config = dict(
    model='sound classifier',
    dataset='synthesized solo parts of chorales (CocoChorales)',
    train_examples=39062,
    time_shift_ms=100,
    targets=['instrument'],
    num_classes=13,
    kernel_size=11,
    loss='cross_entropy',
    head_dropout=0.1,
    optimizer='muon',
    adamw_lr_other_params=0.0023,
    max_steps=13200,
    epochs=86.5,
    weight_decay=0.02,
)
Rows from block 6 of a small sound classifier, named by matrix and row number. Rows with one number belong to one channel. Each number is 128 + 32 x the weight over its row's rms, rounded and kept within 0 to 255. All counts start at 0. Numbers have three digits each.
After each channel's rows are labels from the 100 clips, of 14848, where the channel reaches its highest value: "strongest on" is what is common among them. Only what is clearly more common there than usual is listed. The data: synthesized solo parts of chorales (CocoChorales).
# convs0: first width-11 conv, stride 2 (model.blocks.6.convs.0.weight, 288x192x11, each kernel summed), inputs 0-95
# convs1: second width-11 conv (model.blocks.6.convs.1.weight, 288x288x11, transposed, each kernel summed), outputs 0-143

convs0.131:139134117139087084112098177158123100109134145109139137152105140043103171126087157158116087137133161089119141085152110089110084174103109182111122104198097119186156124119145150162156100124088134137175089144168171078130093127154072086168151135104172124161125141113121163121148099152094157124
convs1.131:084107109076122097107126091110155132152041185117154094090109158121132117126062163159188092155122113039129158143163117119130193106083159139088193125183134157141124117122147138107068098124147100106175126179102153164102092124116189116090135142145113098106096127148090188109147121108081087192090119056096175138168135210116138143087096130078107142153142123124090124173109112141087086093107186150120125061122065088078153156111173146145203
strongest on: bassoon; note C4; note C#4; note G#3

convs0.58:138127128172113089134160107116132086100084135055122142183106134086085131129054155119155091081142151094091135093130110112144123095107147142152154112149120157153109112095162091097123150073120122132155117145128111128148125108125149155151130111136139105166169125165145080148089113106181119104
convs1.58:142132150062086165188140150104101144251140105120134108096178122092152084104119128109190122147114128097145148145104099151097127092074058093168109150111145161103085125150147140131110134109112096089087114140115092118132116150126089133051158155136113105115152149103129162109132116129142148223155153144160099144099126103158097111130179156071175099157155120157111131088073120142114104141102149099102157081168110068129070127113164151058107
strongest on: trumpet; note D#5; note F5

convs0.60:126122093110134098138081091064106157128147066102164155112141125135082167141094141157109127131105143068168112125115157114161134150150163134157149137106209157099154096117140124146226147116140197105182228169106101115122184163160200083086107164114096152158109161127097074167119085121159160085
convs1.60:118160160081132135120183142152116081126088117121128124104117087063083166126131154134110068112130148098143168155119127133097150160091170131124119144087109171131112136115108058136140098133123101097124165086129164129081118148126135080111121165138176076164106161139057094160171135152106097131097072136145018061117163208179132122183123137108182142062111118062103168128077118121103104067140121131100142058101117107083127135085157150183150
strongest on: tuba; note G3; note A3

convs0.121:175100120212218081127100166178095169095095111127088144084120154119141101133101093144135069077128153165117070112136106121177134116165126139117098173094158138165101074134195129123128147170129101098147119150124173095192112126091163162137114118155100119090165056152093154105093053156141133166
convs1.121:126114083095183143106145109144128133215061129104089124105101105124124117186142068123161177133045097157099103143102106141195232158079129165106168117111137058114129153124122092134092190087100096121151134142212078138153097103152107129158209128157107138108123104131102113127082115135154134105136143178070148164122145129157172122176116176163116069197115134154111135164139171111163136118089124116104098176119109122108115087108103139113071
strongest on: violin; saxophone; note A#4; note C#5

convs0.124:120085094089143113122128099104180159140109100142109200169188120165121125084044222108081084092111079155098102098174090154100117103085124149119066126142152154142131110102122124130095148143157134148118112112087106149092087130104124166125119150132167090139126146096138107095069168121122151165
convs1.124:156108133190107123119092169137102142143076118114199156156130171190138165165247133125116180095128148152137104186133160138099125149135098172100152157136149083107160123138120137139144164087117131099191160143108154149241102138150148191096102115146159180161099147154153127080120124117191140135175117100161184034124104138109199127131157119104111154096112111112072111202095072165136160112078098106185080088137129181150121144152067110115118
strongest on: bassoon; note D#3; note F3

convs0.104:185123211153202174110159094062149208154098144075178119101131105116147105127155151152103128133129092144123142135156124159127118108127085115053109109147143098119154097106118110154145152188086116135155147173091104109114127083090139118145120111080099104171123160102109148127103199072129104110
convs1.104:132144096096126121116163130104132101168044165113185074115080118107089079172206116104141062142102150167114122105099105121130141087114181188131119164068174148124127137128090100149157177118113121110146057209118056170085127111138149105169079182118178163118119124118095113100062128181094143120128161097131097081125137218131169072183107086116085067113142176081140084113135129127162134110114089144141111036128105172124110154133129112105136
strongest on: violin; note B4; note C#5; note C5

convs0.225:180095142102126071112174109161156069088109110134162186133121146098140119161107090090179118136072093160058145133166070130097118138110107123110126143137140224090083127132158119104115122093136124134090171131097130109159136060220120115132088120160141104143129133137136148097143117101157111151
convs1.225:180123078093128091085141115125186117091125114111157124154157207160063110120192113110197204099060120000128109167090129114089100175094119111151084103075175091111111131175125119106076121115133163090066135124115130122096123141141091145115121130066094095108159106098139095166161122144137147119143159135153181125168117136178170062118128128134148163099056141140127128168119127106124113142203118153159159157154119161176094182123166126140100
strongest on: double bass; note G#3; note A#3

convs0.163:100116176079084118138084062093122119153123105168158101070114080082080121079120142136134087103187108077120121166170092056114184219102093100184118158151138153117197144141139112062162090127114120133150117133133146154032169096143160101142150118152104128155153121145160114115189131114126152166
convs1.163:143148116146118181145132111147138137086092202162163100171088098109149088134093131179152109119214106147136104153143127181129109090112130148115198206161107110119185118117138104177154076166190111102107122081138111116086125105135111111156110147194172119115154082107100150106075116068133136191090065089115185061114133088167065109056146099166149178174097123089152121122080154095124123161108177166127143095118104112118096155167098096138139
strongest on: horn; note C5; note C#5

convs0.82:123113114080122123124101153067143093120090131126134119062120114139077127137106172100195071106130165137125115110114169166088167123115084164083074157107131115163154089124103138187153095120196121140164131091156113102140144131114134111151114129112148091165111107073124240144115106106112117089
convs1.82:053135086159132136125117152161148093089163098105142199142090134173073152118124167183147047068145125102086098137140180144173096101157182109126070098108142110113126140144134090140174107118160132124164110135114094147060142145134159186096140120156105171142083098086091138164166157117129122155082125180096141122145162212225165143132114109127104145134052119104128135207141129122094113134180114161112077117104071148053143102082153145112164
strongest on: oboe; note C#5; note A#4; instrument: bassoon

convs0.47:131155097108164097135136079132106169161081072093179164115133166127160141098122212156125068167125137111150134094094143199150117092143073121071105176124096120093152130155093152138129110148196175150112110132123153111152137108148136140098142160073166193110138152104121186134063097197136083096
convs1.47:115151102145004119105098105171133144110120139075074166176136104127045097140141099112113129135125125141149084170110142112137180185081106146151137134142130124154079150121158110100143155082135158134156099111138169124073108124139075151143165131105165102122122182132172130151142102194108124154109142124086066098142081148192126075094166143107139141158100093105093144149108156161169062145099144125142179091087104113085098100139134136083121
strongest on: horn; note A4; note G4

convs0.264:132128140127081181147178112131142076162136115173143044124204176115157134187220185182111112089133110160146188126136117165140112143117101147145130099121098133118087111143156111105112133155099156106145154124158094135140115147230089140135096127114104090127119107103185145069118162188142158065
convs1.264:199148091098123151130177112123137086111095098134104149069125078089134159072115177140091120120109085156146158174123125187100145153132132095108150101167053114118115153092181115135158130156145198151131135115144113050088113125157128122113126113140113077151110101124110098151077197126123163079145121145077130083161169093040035109140090041171064162136151126158117168155072121092129133138075086127123137107130133189150176100145069143112095
strongest on: double bass; note A#3; note G#3

convs0.221:163129113144113137112110183088138096089126149139128099096114077119119150126083138114158196135202110172110115050114072111161094157108137125104100087194163126182174110113149102148154149164180143145169116123136153118159104096103114125090127120133150124090085149218130167083140081146142143139
convs1.221:101098080154122156124104120133053108094109116164090159137099089118131111170113135160145131101152151190101114125139034142137119116116195102136188120096091152130179124127133165139108128119151109086100136129104186148098155113127126121164081157107115141089168142111175124117053118057159114182099141143132109187094123098102081083115102136160081100079117169117161174167098132142128153159140116104143129172117126167073029126085123122144131
strongest on: oboe; flute

convs0.182:127121138138166111137134176152132092098187131109177137098152098109104202161136143129060094118105134139088161141097111130119085091191145129120125116161167128121097095147136149178151248199185143135130184141155161174078076111136121082122129119142139115133185132159108160143144143091200096061
convs1.182:146122109148160103104121126132130086139087164096128092110135113151166150136153112168123105035075080096084152126123145124059087138102159130130147128036128053140163113134139120111116153151163121115224126104130103150085183114120178115145109121190080068088135112106133088096111136070107132121117122095135076083110118106089172141171128108137082083154087113051150104135099126121113122133130104094118099135150107090120092137109129146049163
strongest on: viola

convs0.72:176200129146097124136126139148122091114094117140141154088106135112149152126097173145126135158145130094128130149130122088121113163152082118159141135179139123108078066140131101096110074136136083120127106106134132119110068093153127189195199116116087094132150120148119161118135107136115102129
convs1.72:122099111129154099121143098107152102130089115060162101122149163130150103156114109055215126117135098083104098108097120149133139092150080097139172124127135083146115160151112132107101220140162119150154113147125122128103121138097088117078127117087096151111110164129164131101137102075092098111108109133093110070174111061114132098193172246085097086162115135198096108090122155136165159186161102141114097085127084107114098133076059139116147
strongest on: trumpet; note E5; note F#5; note F5

convs0.145:051141154177127163125167090152121145141106157095218170112140164098133196134184161129158182098144051223128111114111135111104155148109092117136188091155140138103131146131119154108088121106125106152098116126243147094139117097159119119108125124145135155132124090102119148185100110094081157172
convs1.145:157100131061144152147099124104110116116140124126077102096096087098142133092121091130114086199112182087148113135133132126173072119086140093153065110069150185159063150101128100090097114091091138164117121134109096105172123149123114121140143170135103160154183069134132094101126147135092102075125159151162181187074146125099131139079119107128123091193200153146184144117200148115121164155124124126122069099119187105128143133131111114102121
strongest on: saxophone; violin; note A4; note A#4

convs0.219:122093107122124138103121129114072090096079048120150128125093105170157170130110092118109188115112154085080171138106160090081172104091144119085154139111134167170182129096215140118111117103104092135106144156117131177146089109130150124187083123113148118115239124145128161132121133171111125133
convs1.219:140116094129132101115137112139081107083071156155062111160118088114158180147131171066184098162122101128142184152132187148148179111155203146127108075130165143104083151152103145124119134113154135107171102152117153124050113109112129065148162125099126129092105177104206073138117124081154115141077151122119074203121076098105054144099113094107226099143052068122104122138149109122174126127093181164135110103069133145039067084072154138119129
strongest on: oboe; note C5; trumpet

convs0.49:136087062194134187091156165102097113113084112076111150099116053129058104111121133116111124106158155157156122093160156128140096176103104143168119205130088194146129094132124157179122158131162139150142164127120143157145104122105075170091111096137113155186125140082120173130186137108109128220
convs1.49:104159216170120160151189148106147150111129131115162171123049040179099101133138161121051098125100132138115115178114183095071108141112100106098115164121117128117105169090129111123165107164111097109042147167224076114150090103099116186123145168158105140117115094135139079093090100085124118130170137113123118113134095114059135122144158117156086109119115133103118128183129173112081169085106111120126146112072111138108176196097112146109139
strongest on: trombone; note D4; note E4; note F4

convs0.270:181084132097140111087111070111106151112115127122137121123143103106125120097138089111129154122090112080158127126137119160152133156096141147135098113132143084088148147126115131147206180104129184145168217115098098134080185103119099150068110114143151122156100101150105095126064142112196117095
convs1.270:150139132183100129154145121106074072195068093084149122095121138141107158116132096172059084164073133129104126131122175160131080136123150096132128184100145128155164158073124097155179143146126115104125085115135093115119140128124174159112079155200171154146098080121140115119122104165112137154103156062122067093136132205115157163188144168128140138110082093162167137146131084102120118077096111104127133102133149159125104114110075135194179
strongest on: cello; trumpet; note G3

convs0.203:132130115155147110175082120122166103137112120108178144117164139117145139127124191074152126038077074080115087138113064182116154049153135166127091177170143126100119092142152160065127126130144129095142092123164211125143113079136168170154169153132152117085153127127129212240120177179196085122
convs1.203:057093103120136113139089084109101081096106075093163094148145193175103084124142095175161163116134083101119112146160115124158134119111121138122168125100136126123071127116134132099128146094129103111104080139189125180066123123106104088119151131135102091110107121147210138165188111171100134106114175170137125105088117104248116107118111169070132087181084138154113100094140126117224134165143130095125147077169102040143093136199111118083151
strongest on: cello; note B3; note A#3; note G#3

convs0.143:113164129156145142086142071134139116116087154130134090154102153177170129118083143143146064097115100121187137073123100147125179119143152134077103156115142097137142128162138151146133102149131096134123196114106114118132189118190143108112134117136191183149158129086125152132177116224082147131
convs1.143:127177140096098147136046105158102094103109169127101088122119158146104127143120062136057099090119071161115118213097137113092160152088095147128123083112124088178163129141179083104112087104144118146147105130113064114138108111131095162136128100155125092130106094142129098205130074047178151133154098082099126073143124195097079099055142113126164147098075095099061176153099139133160128126098120120155145129097116120094181122054129142145150
strongest on: horn; note E4; note G4

convs0.79:105156122177101162119074151166168177180092141105148152110090129162128101147133097176080149117123107090118137075101079187138189104203101110126107149139146120110089177158113153099171080091135090059165111149097117135199134106133114141128096129117128126107130078139068116151091137217198118115
convs1.79:166160126077087116149112089107118141144078117160106121142137097129114085080114108118153124144102116165119134077143088086154166195113139146148115127107147145094086149128146109142125134122131149091112134143112137143090142151169161149123150135162109109124108105121087115153077114173155190153096147116133021158122134073138138117126179114089117109154196114167097121162157115127165151140136132114143172096132100117162128128150114128123129
strongest on: horn; note A4; note C#5; note C5

convs0.286:138145120154126145117137071213134167125099066118175140128101171075126084108183141093111166109100093136138137178163106128129186101149062140090137141127157095099185093097109125170100163103111101122129106100114106055154158127122156096110109100119080130129102077123119151111173173109131122064
convs1.286:110117137058124113110095107096099142170096114064220056106113129143087115093113104118093106141092157150129111085127111153126024108111150133105086166128144182117139200076169091079153130117112136076196102129132150083130093124149131124100092096121151140140149116196132165151133155139125088155122133122115136153127129212109166119144160095118136077101117092146120082160133127125161131191145070115141140099109126107122162184140106135184184
strongest on: saxophone

convs0.35:128148136056150100120087074181039103141107189146089111160132142121142123121138119074127096156094159096139112102109130110118162163103124139096090118159128088145084076121156101160111031090129178147121120105182116152118112151100153050087140040123127082153114124127138140104227106152147163105
convs1.35:148132158130145106083152150121097127111054173147200153169157115082125126155063127130144111139064116040118120105172136120101133123110129154157129128235137173166132141079126070131082142127071137073187123145130166129072135138138172054138138089151127097106096125156127235131129083163113106168124085136131220154162109213109139138128184146173159129127085184131154178160100143152171067150127087161130182177137154108108132126108211167117092
strongest on: oboe; note G#4; note A#4; note B4

convs0.83:183139155183165165156121108099070129128121124128142142161172071178155127108128168178171130170112165097106126123182107148107143084135104098113155094198174135131151138158182146242136101107106105163056168148117106119141069133183136113107140146097102154182120139156169104136134155132168184126
convs1.83:122121142112155118129131085126176157084093107090138121119106116115132127097182123101160144115102158075113132095127134130116079105137130106121107156133126102117086165114111153156121135197132118152186141189150100158093104115124174163084091115094143182146056093112151155163152138135137131121182119105057210125158128006126128097138136108088108111133124104095138110094135127105106121119123121207155129146130093121112125204103104124124174
strongest on: bassoon; note F#5

convs0.263:092075105150135059120159103063117108094093101098151143113106119122142154137145103193131178153198092153167162135141128111101126135111048066202065122100145089080140097092095113057132065109177099123129120098175132106080124125083136113111110107145073121044120132103125098107177155111106091113
convs1.263:115118255139122158139123131163125173101230166143056162119103146168180155200133113164152143122226119252136149178170125101157058102206175100127092175182103153108178115140140128128133088115149139124097121118184132152105104168116118084162109132142189136160138134132111129121145124131077114143113131171050119156137148053139128138186163142140131176121215129143101138120148074124121142164131128146163092173067160076101120109103082096141166
strongest on: oboe; tuba

convs0.257:109115101107167163122255121127093175037169143133195147167106167125116138176173214117084120126144109185165144143043123150142119108137116188118123136126136102125173133112131146125145098164130120146106119127127121188141160095147101119151121108158136112054145103137121140097089097143143100093
convs1.257:076184137161143198116136116073100129071144116119093174138141097153199107115128147093196110136131135189129138099146127154136151139103104130126118088098150060111104093146141169121162139094192166189118145165146108121183124103100103071146119130079084139135173127156077111116062152118102139083137070077142084093163142102104104130155186088195134062089126157128120135106091113181118165126052061116146110123169151082163100166124099120134125
strongest on: double bass; flute

convs0.172:140087138109093123084102098131100089136174105162119064128089186083133116071087129115136059227123121198171120204168119107108108104094139129138150116155148110133094163127137093089151174121075140138106128121107148139206081161129111105103123080195080132149151138132123182126087134136141100123
convs1.172:158162130147130150096110100111132123146080094097057083112184094137105096123105085095115083115109186057128102078115111074102061125104094148118165152140103146163176159160132060144108171116081100102081087130102181073043104127130147139136097138147142113110130145127142080124159104101155141154154149117164070075144132147130098146124107126155143172109150156159158127062120082094113166191081112122118112135093141116112105154108202083128122
strongest on: oboe; note C#5; note C5; note A#4

convs0.95:115123095099104160118119126138133103152109151124090182087122126122135106131124178179058039157133125147092130178116173118156127069126119101084186058138134178153112120134154214126103132126122138102095203106163098138120115168164131194113114097136171115124092127129123130119114161157126177144
convs1.95:155096156103126127085143163175169104165156119132159105059101076145050153157137117073077084103134103121107091135096136160145137127046120152089148122085125118159095149114132112142078140051123130135174139086164106152115103143133104175125182093113156121112130180207091067127085118211170128145111089190103184150112137147141150084160150158079141101138094090160123159179139133080127107174146127118186093135159083111081111083077134129100131
strongest on: violin; note C#5; note C5; note B4

convs0.156:126108229169113029114108184154148148144095156143137162140075119094080120100115096135104088101204169186101099120143129110137155135145144127115126079131087110132209159127148127131104082149122113137160122113094117144119142123100140055108074116095073121122154121058122163080120116092091097176
convs1.156:094096079132120149121115106089193161102078190164098089100091133153141118151075151116230095191076118084126150158154142131136125101150162126092086154144141133113135144120166087146138098118093111137104125194119127155149117089161146133153092072181106145094114080129091106089142124092193097135167122111113161119143124136109097121107091118145163187201069141094119070106071135133082124115145138099111172075086137126071142201073102127170125
strongest on: saxophone; note D4; note G#4; bassoon

convs0.140:093092129128154142173144140127112138159150117139124117113149136093116180126150105135109137154102136089155138122104140135115099157146107130121175138114136193147146174119175179104160211104099106107105174122138146088139115147160120122116090081136046121125151197131132172169151255084127139083
convs1.140:091147124099162157136099115115156138125124118123132105077084126076122123145044077154118113094064148098122079140154109156099126104130139098089119127066101132066067102128153103127113140126085092060098138094175177153088160116161121146089179127129120073093144119130142129144191168145102172134102129173065099077077096139143106141122127189135124090089102111109046122068098102137165142186198104087081125090192126089116135116080116173109092
strongest on: cello; note C4; note A#3; note A3

convs0.39:089116113094127159132142151145103144104132168129105127107209125125175115157144138128156152109167116097160130100218125120147120103134130129138133108211158130142148120144109112124121072120174129122116122141166126121177109084133176120126136097139120068083094112160074102147032081143093125124
convs1.39:120093076104132077105105150147150139123120119167119134120090131119159127121118128207052147114101125084118114178116107101092054114061071103104174172095099126120058118161144174138103166152203139101159117142112108128140120125073160120050136134115092174146084207105149093109083119145172070090199145131200153104158145021133152111163083102083122115112161128150109115114124132134132105123196110134140133126106169113137182157183133140101157
strongest on: trombone; note E4; note D#4; note D4

convs0.164:127090138173075085100126057126126174103141117101170101076109203124137136139109150134135074062103080112111169104087124142174130115179154101117105115109105086142232114161072110123139098143157071116135096129165166131158084128089128110156147154151169100107158117110070175119099062138145121130
convs1.164:146156097137122145118169184170105111121190124125099155101145236130147143178114126099200054135066113095117120140071161135194106126125137067112117115089136084133139146159153097167082171126149152153083149114128098202125125166135138125178099139129092100132146179100115160132140121150109153070110124127154082075175157117147154134121170224130073099094082108139140126103182147175101107109108088130173156067181161093124071150153109094126139
strongest on: trumpet; cello; note G#5

convs0.16:115102118121143157108126143100088113117132057120223161211120151209109117108144148150074185111187140087133080082156046101143129105136080146169142121105165130101142138070131145120094110133130101119204139134117133201094132143102125177121110108095121094094122127116095168131188146135139126182
convs1.16:114118169163099116099136112107157125085143118066167122113092133140104115103101177088128129104141101122147206150150123156123134097234154150170123147202169154086101096123165156121087087084161143073090125112092094111132156146129127151114135123114155112139110154121156110107106123075094107115153151115083106084164115118071117074101151111072147116138175159133124143126107110147165062147145109148118151083134144124152165147130122121138134
strongest on: viola; note E4; note D#4; note C#4

convs0.109:215139090135091157138140120103097158126161173096148124125152136125135075140239107125117140129111158161137147132173100119124118150070075105101105161136161095118126039167167153139158202184085095114143158162157111118163146130089103124144124146149107098218125122075177094123130109111129106098
convs1.109:150153088135116143164188247171122166156143094151190160131080145106128130194119090127153112074115166087107134100080146098128086102066100086141107184122172154125133175170091135157104152199131141145087144123123128202136181133159154075144120117089085079101152177140096141132128095100106159145133056094139148053143164144130092074163156131145093085091093153136117126036158132189148112096100067125143134049147138124090077101150184097165136
strongest on: cello; note D4; note C#4; flute

convs0.175:124116073125122089098069187103161129178135128184060137159163147117169147117138129158160182118037131142143143092149129122111184112124156076120050128129125109107161131144112128123207120155181092106156098163184096169156129123158144106125114145082176127154125141135128153068170132089083098113
convs1.175:123087140110128131105065072140106060097111184088082161116149134097167110159109152096148132106115100097107131144190132086116088135165111199144156111153097092149129089149146103105133056087156086149147117124093126137165115113082165109109168128027131143122122162148136131142150083097167130068152087126112088141140093093147140177092119100145120167128119110124081188157208153103103065147128160122078140182111121123079178102109164094139120
strongest on: saxophone; note E4

convs0.69:161103128144188101120152135092096122057135114111048227080176114122083095131037104092089133101184111172109181158138152113124157182118152138108109153127146093136124081105112101131091118137127142110104153154073092105074112123074088130155081100136151110185112119121136117168121096105146181181
convs1.69:161127139121120173092108135120114178148115217161051123129143118144084138164129155164189128090129130187131117158141135146124140164131098122095141154089161064141132144102128112171096105130058127140181084100155070147197105140123157195154166117148110216134123116090110070122132127138239125119197125135154140121107109030113107143127108167163080133129135106126145122184089182125121133158138136117163119089099131144091060116119122115114102
strongest on: tuba; note A#3

convs0.178:080111132110138102121166069159113108133167115170116175090176082129116065184108118081136100129153120124147136162129121084125125138117124132134115109146122199103167147124171133127153091152107138151159116095132169157146092116087232199117110119127171244123074153137102097111097080154098127127
convs1.178:181099154076133118127124141129129105121121134136111162115107109151092135129152162129104159187139134109163207184115179133098143154109052137076099094086079147108166109154147097096210155081142152185102103107130168099126096119136156145141084135061097131143164113132089133087109128133135082095174101125106079097125135114143094131158120122157139146146096092134121157099093158115118169148165118079100092090065136107128089106068059132110102
strongest on: double bass; note G#3; note A#3

convs0.265:111155126131069179127101133102099109182126097180190115112138102118133173105126239187111124159077163100108084146131099224105161117131124110122198158152198151084122155152184152083147144173138129147131139130119161213149110139172120120117110170109108100169146140155146164075128172142066189129
convs1.265:204136103195142123117127107095101126082035154126187174169060074131159142083132139127046178173138121103232121112127168135074121115078077169136163073106110078100095135139090104137114129160150102106140100146100144095087149122101119141140106114129165102129131090072182114116129111121103166170147128066067120157116146106157105105151179094085140091168104125114090144134170113119109096108126176195247117144100099141112122156120092104130123
strongest on: viola; note D#4

convs0.9:146140153119203132129144109097106123137153056108180103084086135173161148124116198090067091101128135110098177178134118129093082178133096110089093147159132088171154107126191172137141113119130131122142155144196141152117137127118153108169121147121163126137149147149109174113166193098140105120
convs1.9:125118081165108196101074052132203148137086134112210154122121111203074084150190126153185122121101117094116094197111062162074118132059146118132135131119088063132146135119166090075091090106101110127142123134112147139170104172113119149131187094072135155127105183150083112169093127127115093093116105170111129153163163185153145096136140167135082151117135139091089202150112132119122093201140121143126107128131142147101108153067148097103093
strongest on: saxophone

convs0.179:097111185151148125154167136125131128101132255133146148113163161147122157134189130125142177105092095201146041108076138128143174149119136121113162125176120150106153143129175123114109122146096132139087129113083113080097171119172177103126081135071207157085129119087128170123170123169094090115
convs1.179:128108096126121218128128134102113113122125226173134136168098089102143151148159083166134126155139148152157094173173117111159147118173142129132166061120098125172128111112158118110124119095197166144141113127115098142127131112167127071168144146167116138154111123090091144130163137174124198078138108119114179188136124103119139153163141106079123130138099113149144145141058131132104129169051137166075145153157156126106173118204088113113088
strongest on: saxophone; double bass

convs0.204:118155106082129095238132109140087047168170105126145100142107176131109151158155164156150126123115107181078168113052119136091138149123172115126143148169133156155148150133121152086124093081130112124108105103218131184126109182061116075128144152164152104172137138124151123091095160151111069134
convs1.204:167131179087128107106135143109091167093081168095114148136141114150110138151125169085189163096151134071135122122101151181132109131134103130123068065044116098107140162122115119130056119088140148167186126085124133129087092183123092088148140126184101100135186136091139119088161151112075126126095164069079109162081187122105126098144112175127118130127118139122071164080140086152168117164135141130107128142113131079112058106112131096169174
strongest on: tuba; note A#3

convs0.218:112095122114126075104156053152104120149114184152089069067161197162177119131081188112125046129150164149115126112179080147094111121118138188120119129084079148104086143136107115070111110171146144141155142145120131186129129136124122142111077119089134139116140077129145088081128161121143141101
convs1.218:192138148155124121145162135110148129157036147134192191132123087107141093095176117121050162160098124072139153152099105120078089142135088116081137151141221159183136143101131186128192088096129134111098100165108127064073096139092133141102081169115130118071092140141089141119066091112167102097117156100087163150132096145153093088154139063132146172134091106140122137144045160154043177055126126143196149130102061126136096084117107138096107
strongest on: double bass; note A#3; note G#3

convs0.181:125183160130136136157129130133092099213153099137149102122134129112145123114125160211134111120140148111144195138103104115158135140142141094114051171149189106132125139112120190130137116168118142077102071107157108149109148148116109117080127107100128090153038135141157088178098123170216153140
convs1.181:123116131119110104132185120156135159131145108107158089119160132090144106158101116149068119205127137152102084107177107133073090116109118126135076119192110133102104118149102105161116124136175090141131126140124082151138118136091095116176111166167060116114157137135086179121098083187088130155113134167099128023074117140149130090124120161133153147188200137155132112172115154145134114127121148136133103118135174146080108123087092118105130
strongest on: violin; note C#5; note C5; note B4

convs0.211:149134093156172157113173108094127105154108156120125149134090102108135138138151093155115113084116135080154108133087133067105086141103109141174084129083084115127103179198155127150174135113163133114139121140142166110121151109140136185150096120112113093100108083106129109147183163140165227155
convs1.211:145067108127153126102105121127147109134201079067122145082084128129140130085139148134100102164095134095065121152094156186082164114121098103111173122090114086130107081062151170111169147168124079118153187101118123110120165111114107140072105132130140115125064098115153125128093123093104103103138116156065166139107115078124172164180106108081129100136109159076141108095163103100199114096176099098071117153152110125098105132110089151148143
strongest on: horn; note C5; note C#5; note A#4

convs0.152:117127092100166188097138116127113138152102082128134109070187156070184067118117124146080149118133107042170123110177105107156103141184130087169119106238141138087173125158092113119138132117116116087091103136136117100162120129160124159106085089159210136154118102136125089126147108198133172174
convs1.152:128140082111132151179114075149197148200100099173068115132080090156172108082108141171086094109171109143110102113125117153082116117106101126168142180080128113164149144144109131116177214185211094100217113131118114072109099103103131166077099158164174147107113116111151136149072090135214131122158134156229152118139147083101136091104092113112155118095155126134148113143155132077167103080185105135114126093119104138151126174124115131089112
strongest on: trombone; note E4; note D4; note F4

convs0.205:183126171231076123088131101150135161062173197122146106125054170136133164155130092164159114105143154164166161129151128105144196121126106085128050117111114133174214178136131131123098081106160126122177129156120158105082096101108173098156046162108132114103110140132122152138111152144150124100
convs1.205:105092166119089140144046142129131117104122106102126137077089135115125113162171130124128128144092162063135186169080143137189131105181185125112133108080109115092119119124098105109118091139088090120114160199096168162099108152144108138190100171143118122123076121120168097138189126096131127119138128097077108088113101086074145165121100098143116105069029108103086151086192161170202130123122128150097117120128140116108082080121124104108145
strongest on: violin; note F#5; note E5

convs0.19:127136181105126143153123098208128083055104102121105118130126122139127075140151188026207089104145136120131126070163110114139113101102160235116142132117117102140160116149114112111138124126133132149129071120123141085074088137146133062132128062098135093156126149065127142160132147139153118098
convs1.19:143153143125149138088123111106178134089083092106172159113079190156127127100126135150109083128124136096140149077139116148109119089160139105114134123222069149122144117118215113135151104160122196108120112208172142102025140143173097204144133119105092125128132129136084113117134100080121143130084167098072152104074113132099087103141139121150109141128088123140170208080111162123088104109152153132100157078127114158100080154119108174135200
strongest on: double bass; note A#3; note G#3

convs0.159:135123092063117071116115090135073133089137126085212157132178154132057116120091135145110049115205097117153144141122143106136165108149063100103166152176135080142166099088188120186140119137191103138134124093130136149103100127086054175092122122107099148185159113131140175153103142141138102099
convs1.159:097105161115135138116132115111133074106135107137090089140148086208138111133116146147118099119175106169150116214131139140072106131181107101114082119172142159130163097109109134105230152082127120146123106080097114135132115119135130209135111117105138157097143140122088140091120149044116115117134045135177095032128152142154037060137123103077096063162126118097101112140041167127119152144129134130140112080109128089121158131053140159125096
strongest on: double bass; note A#3; note G#3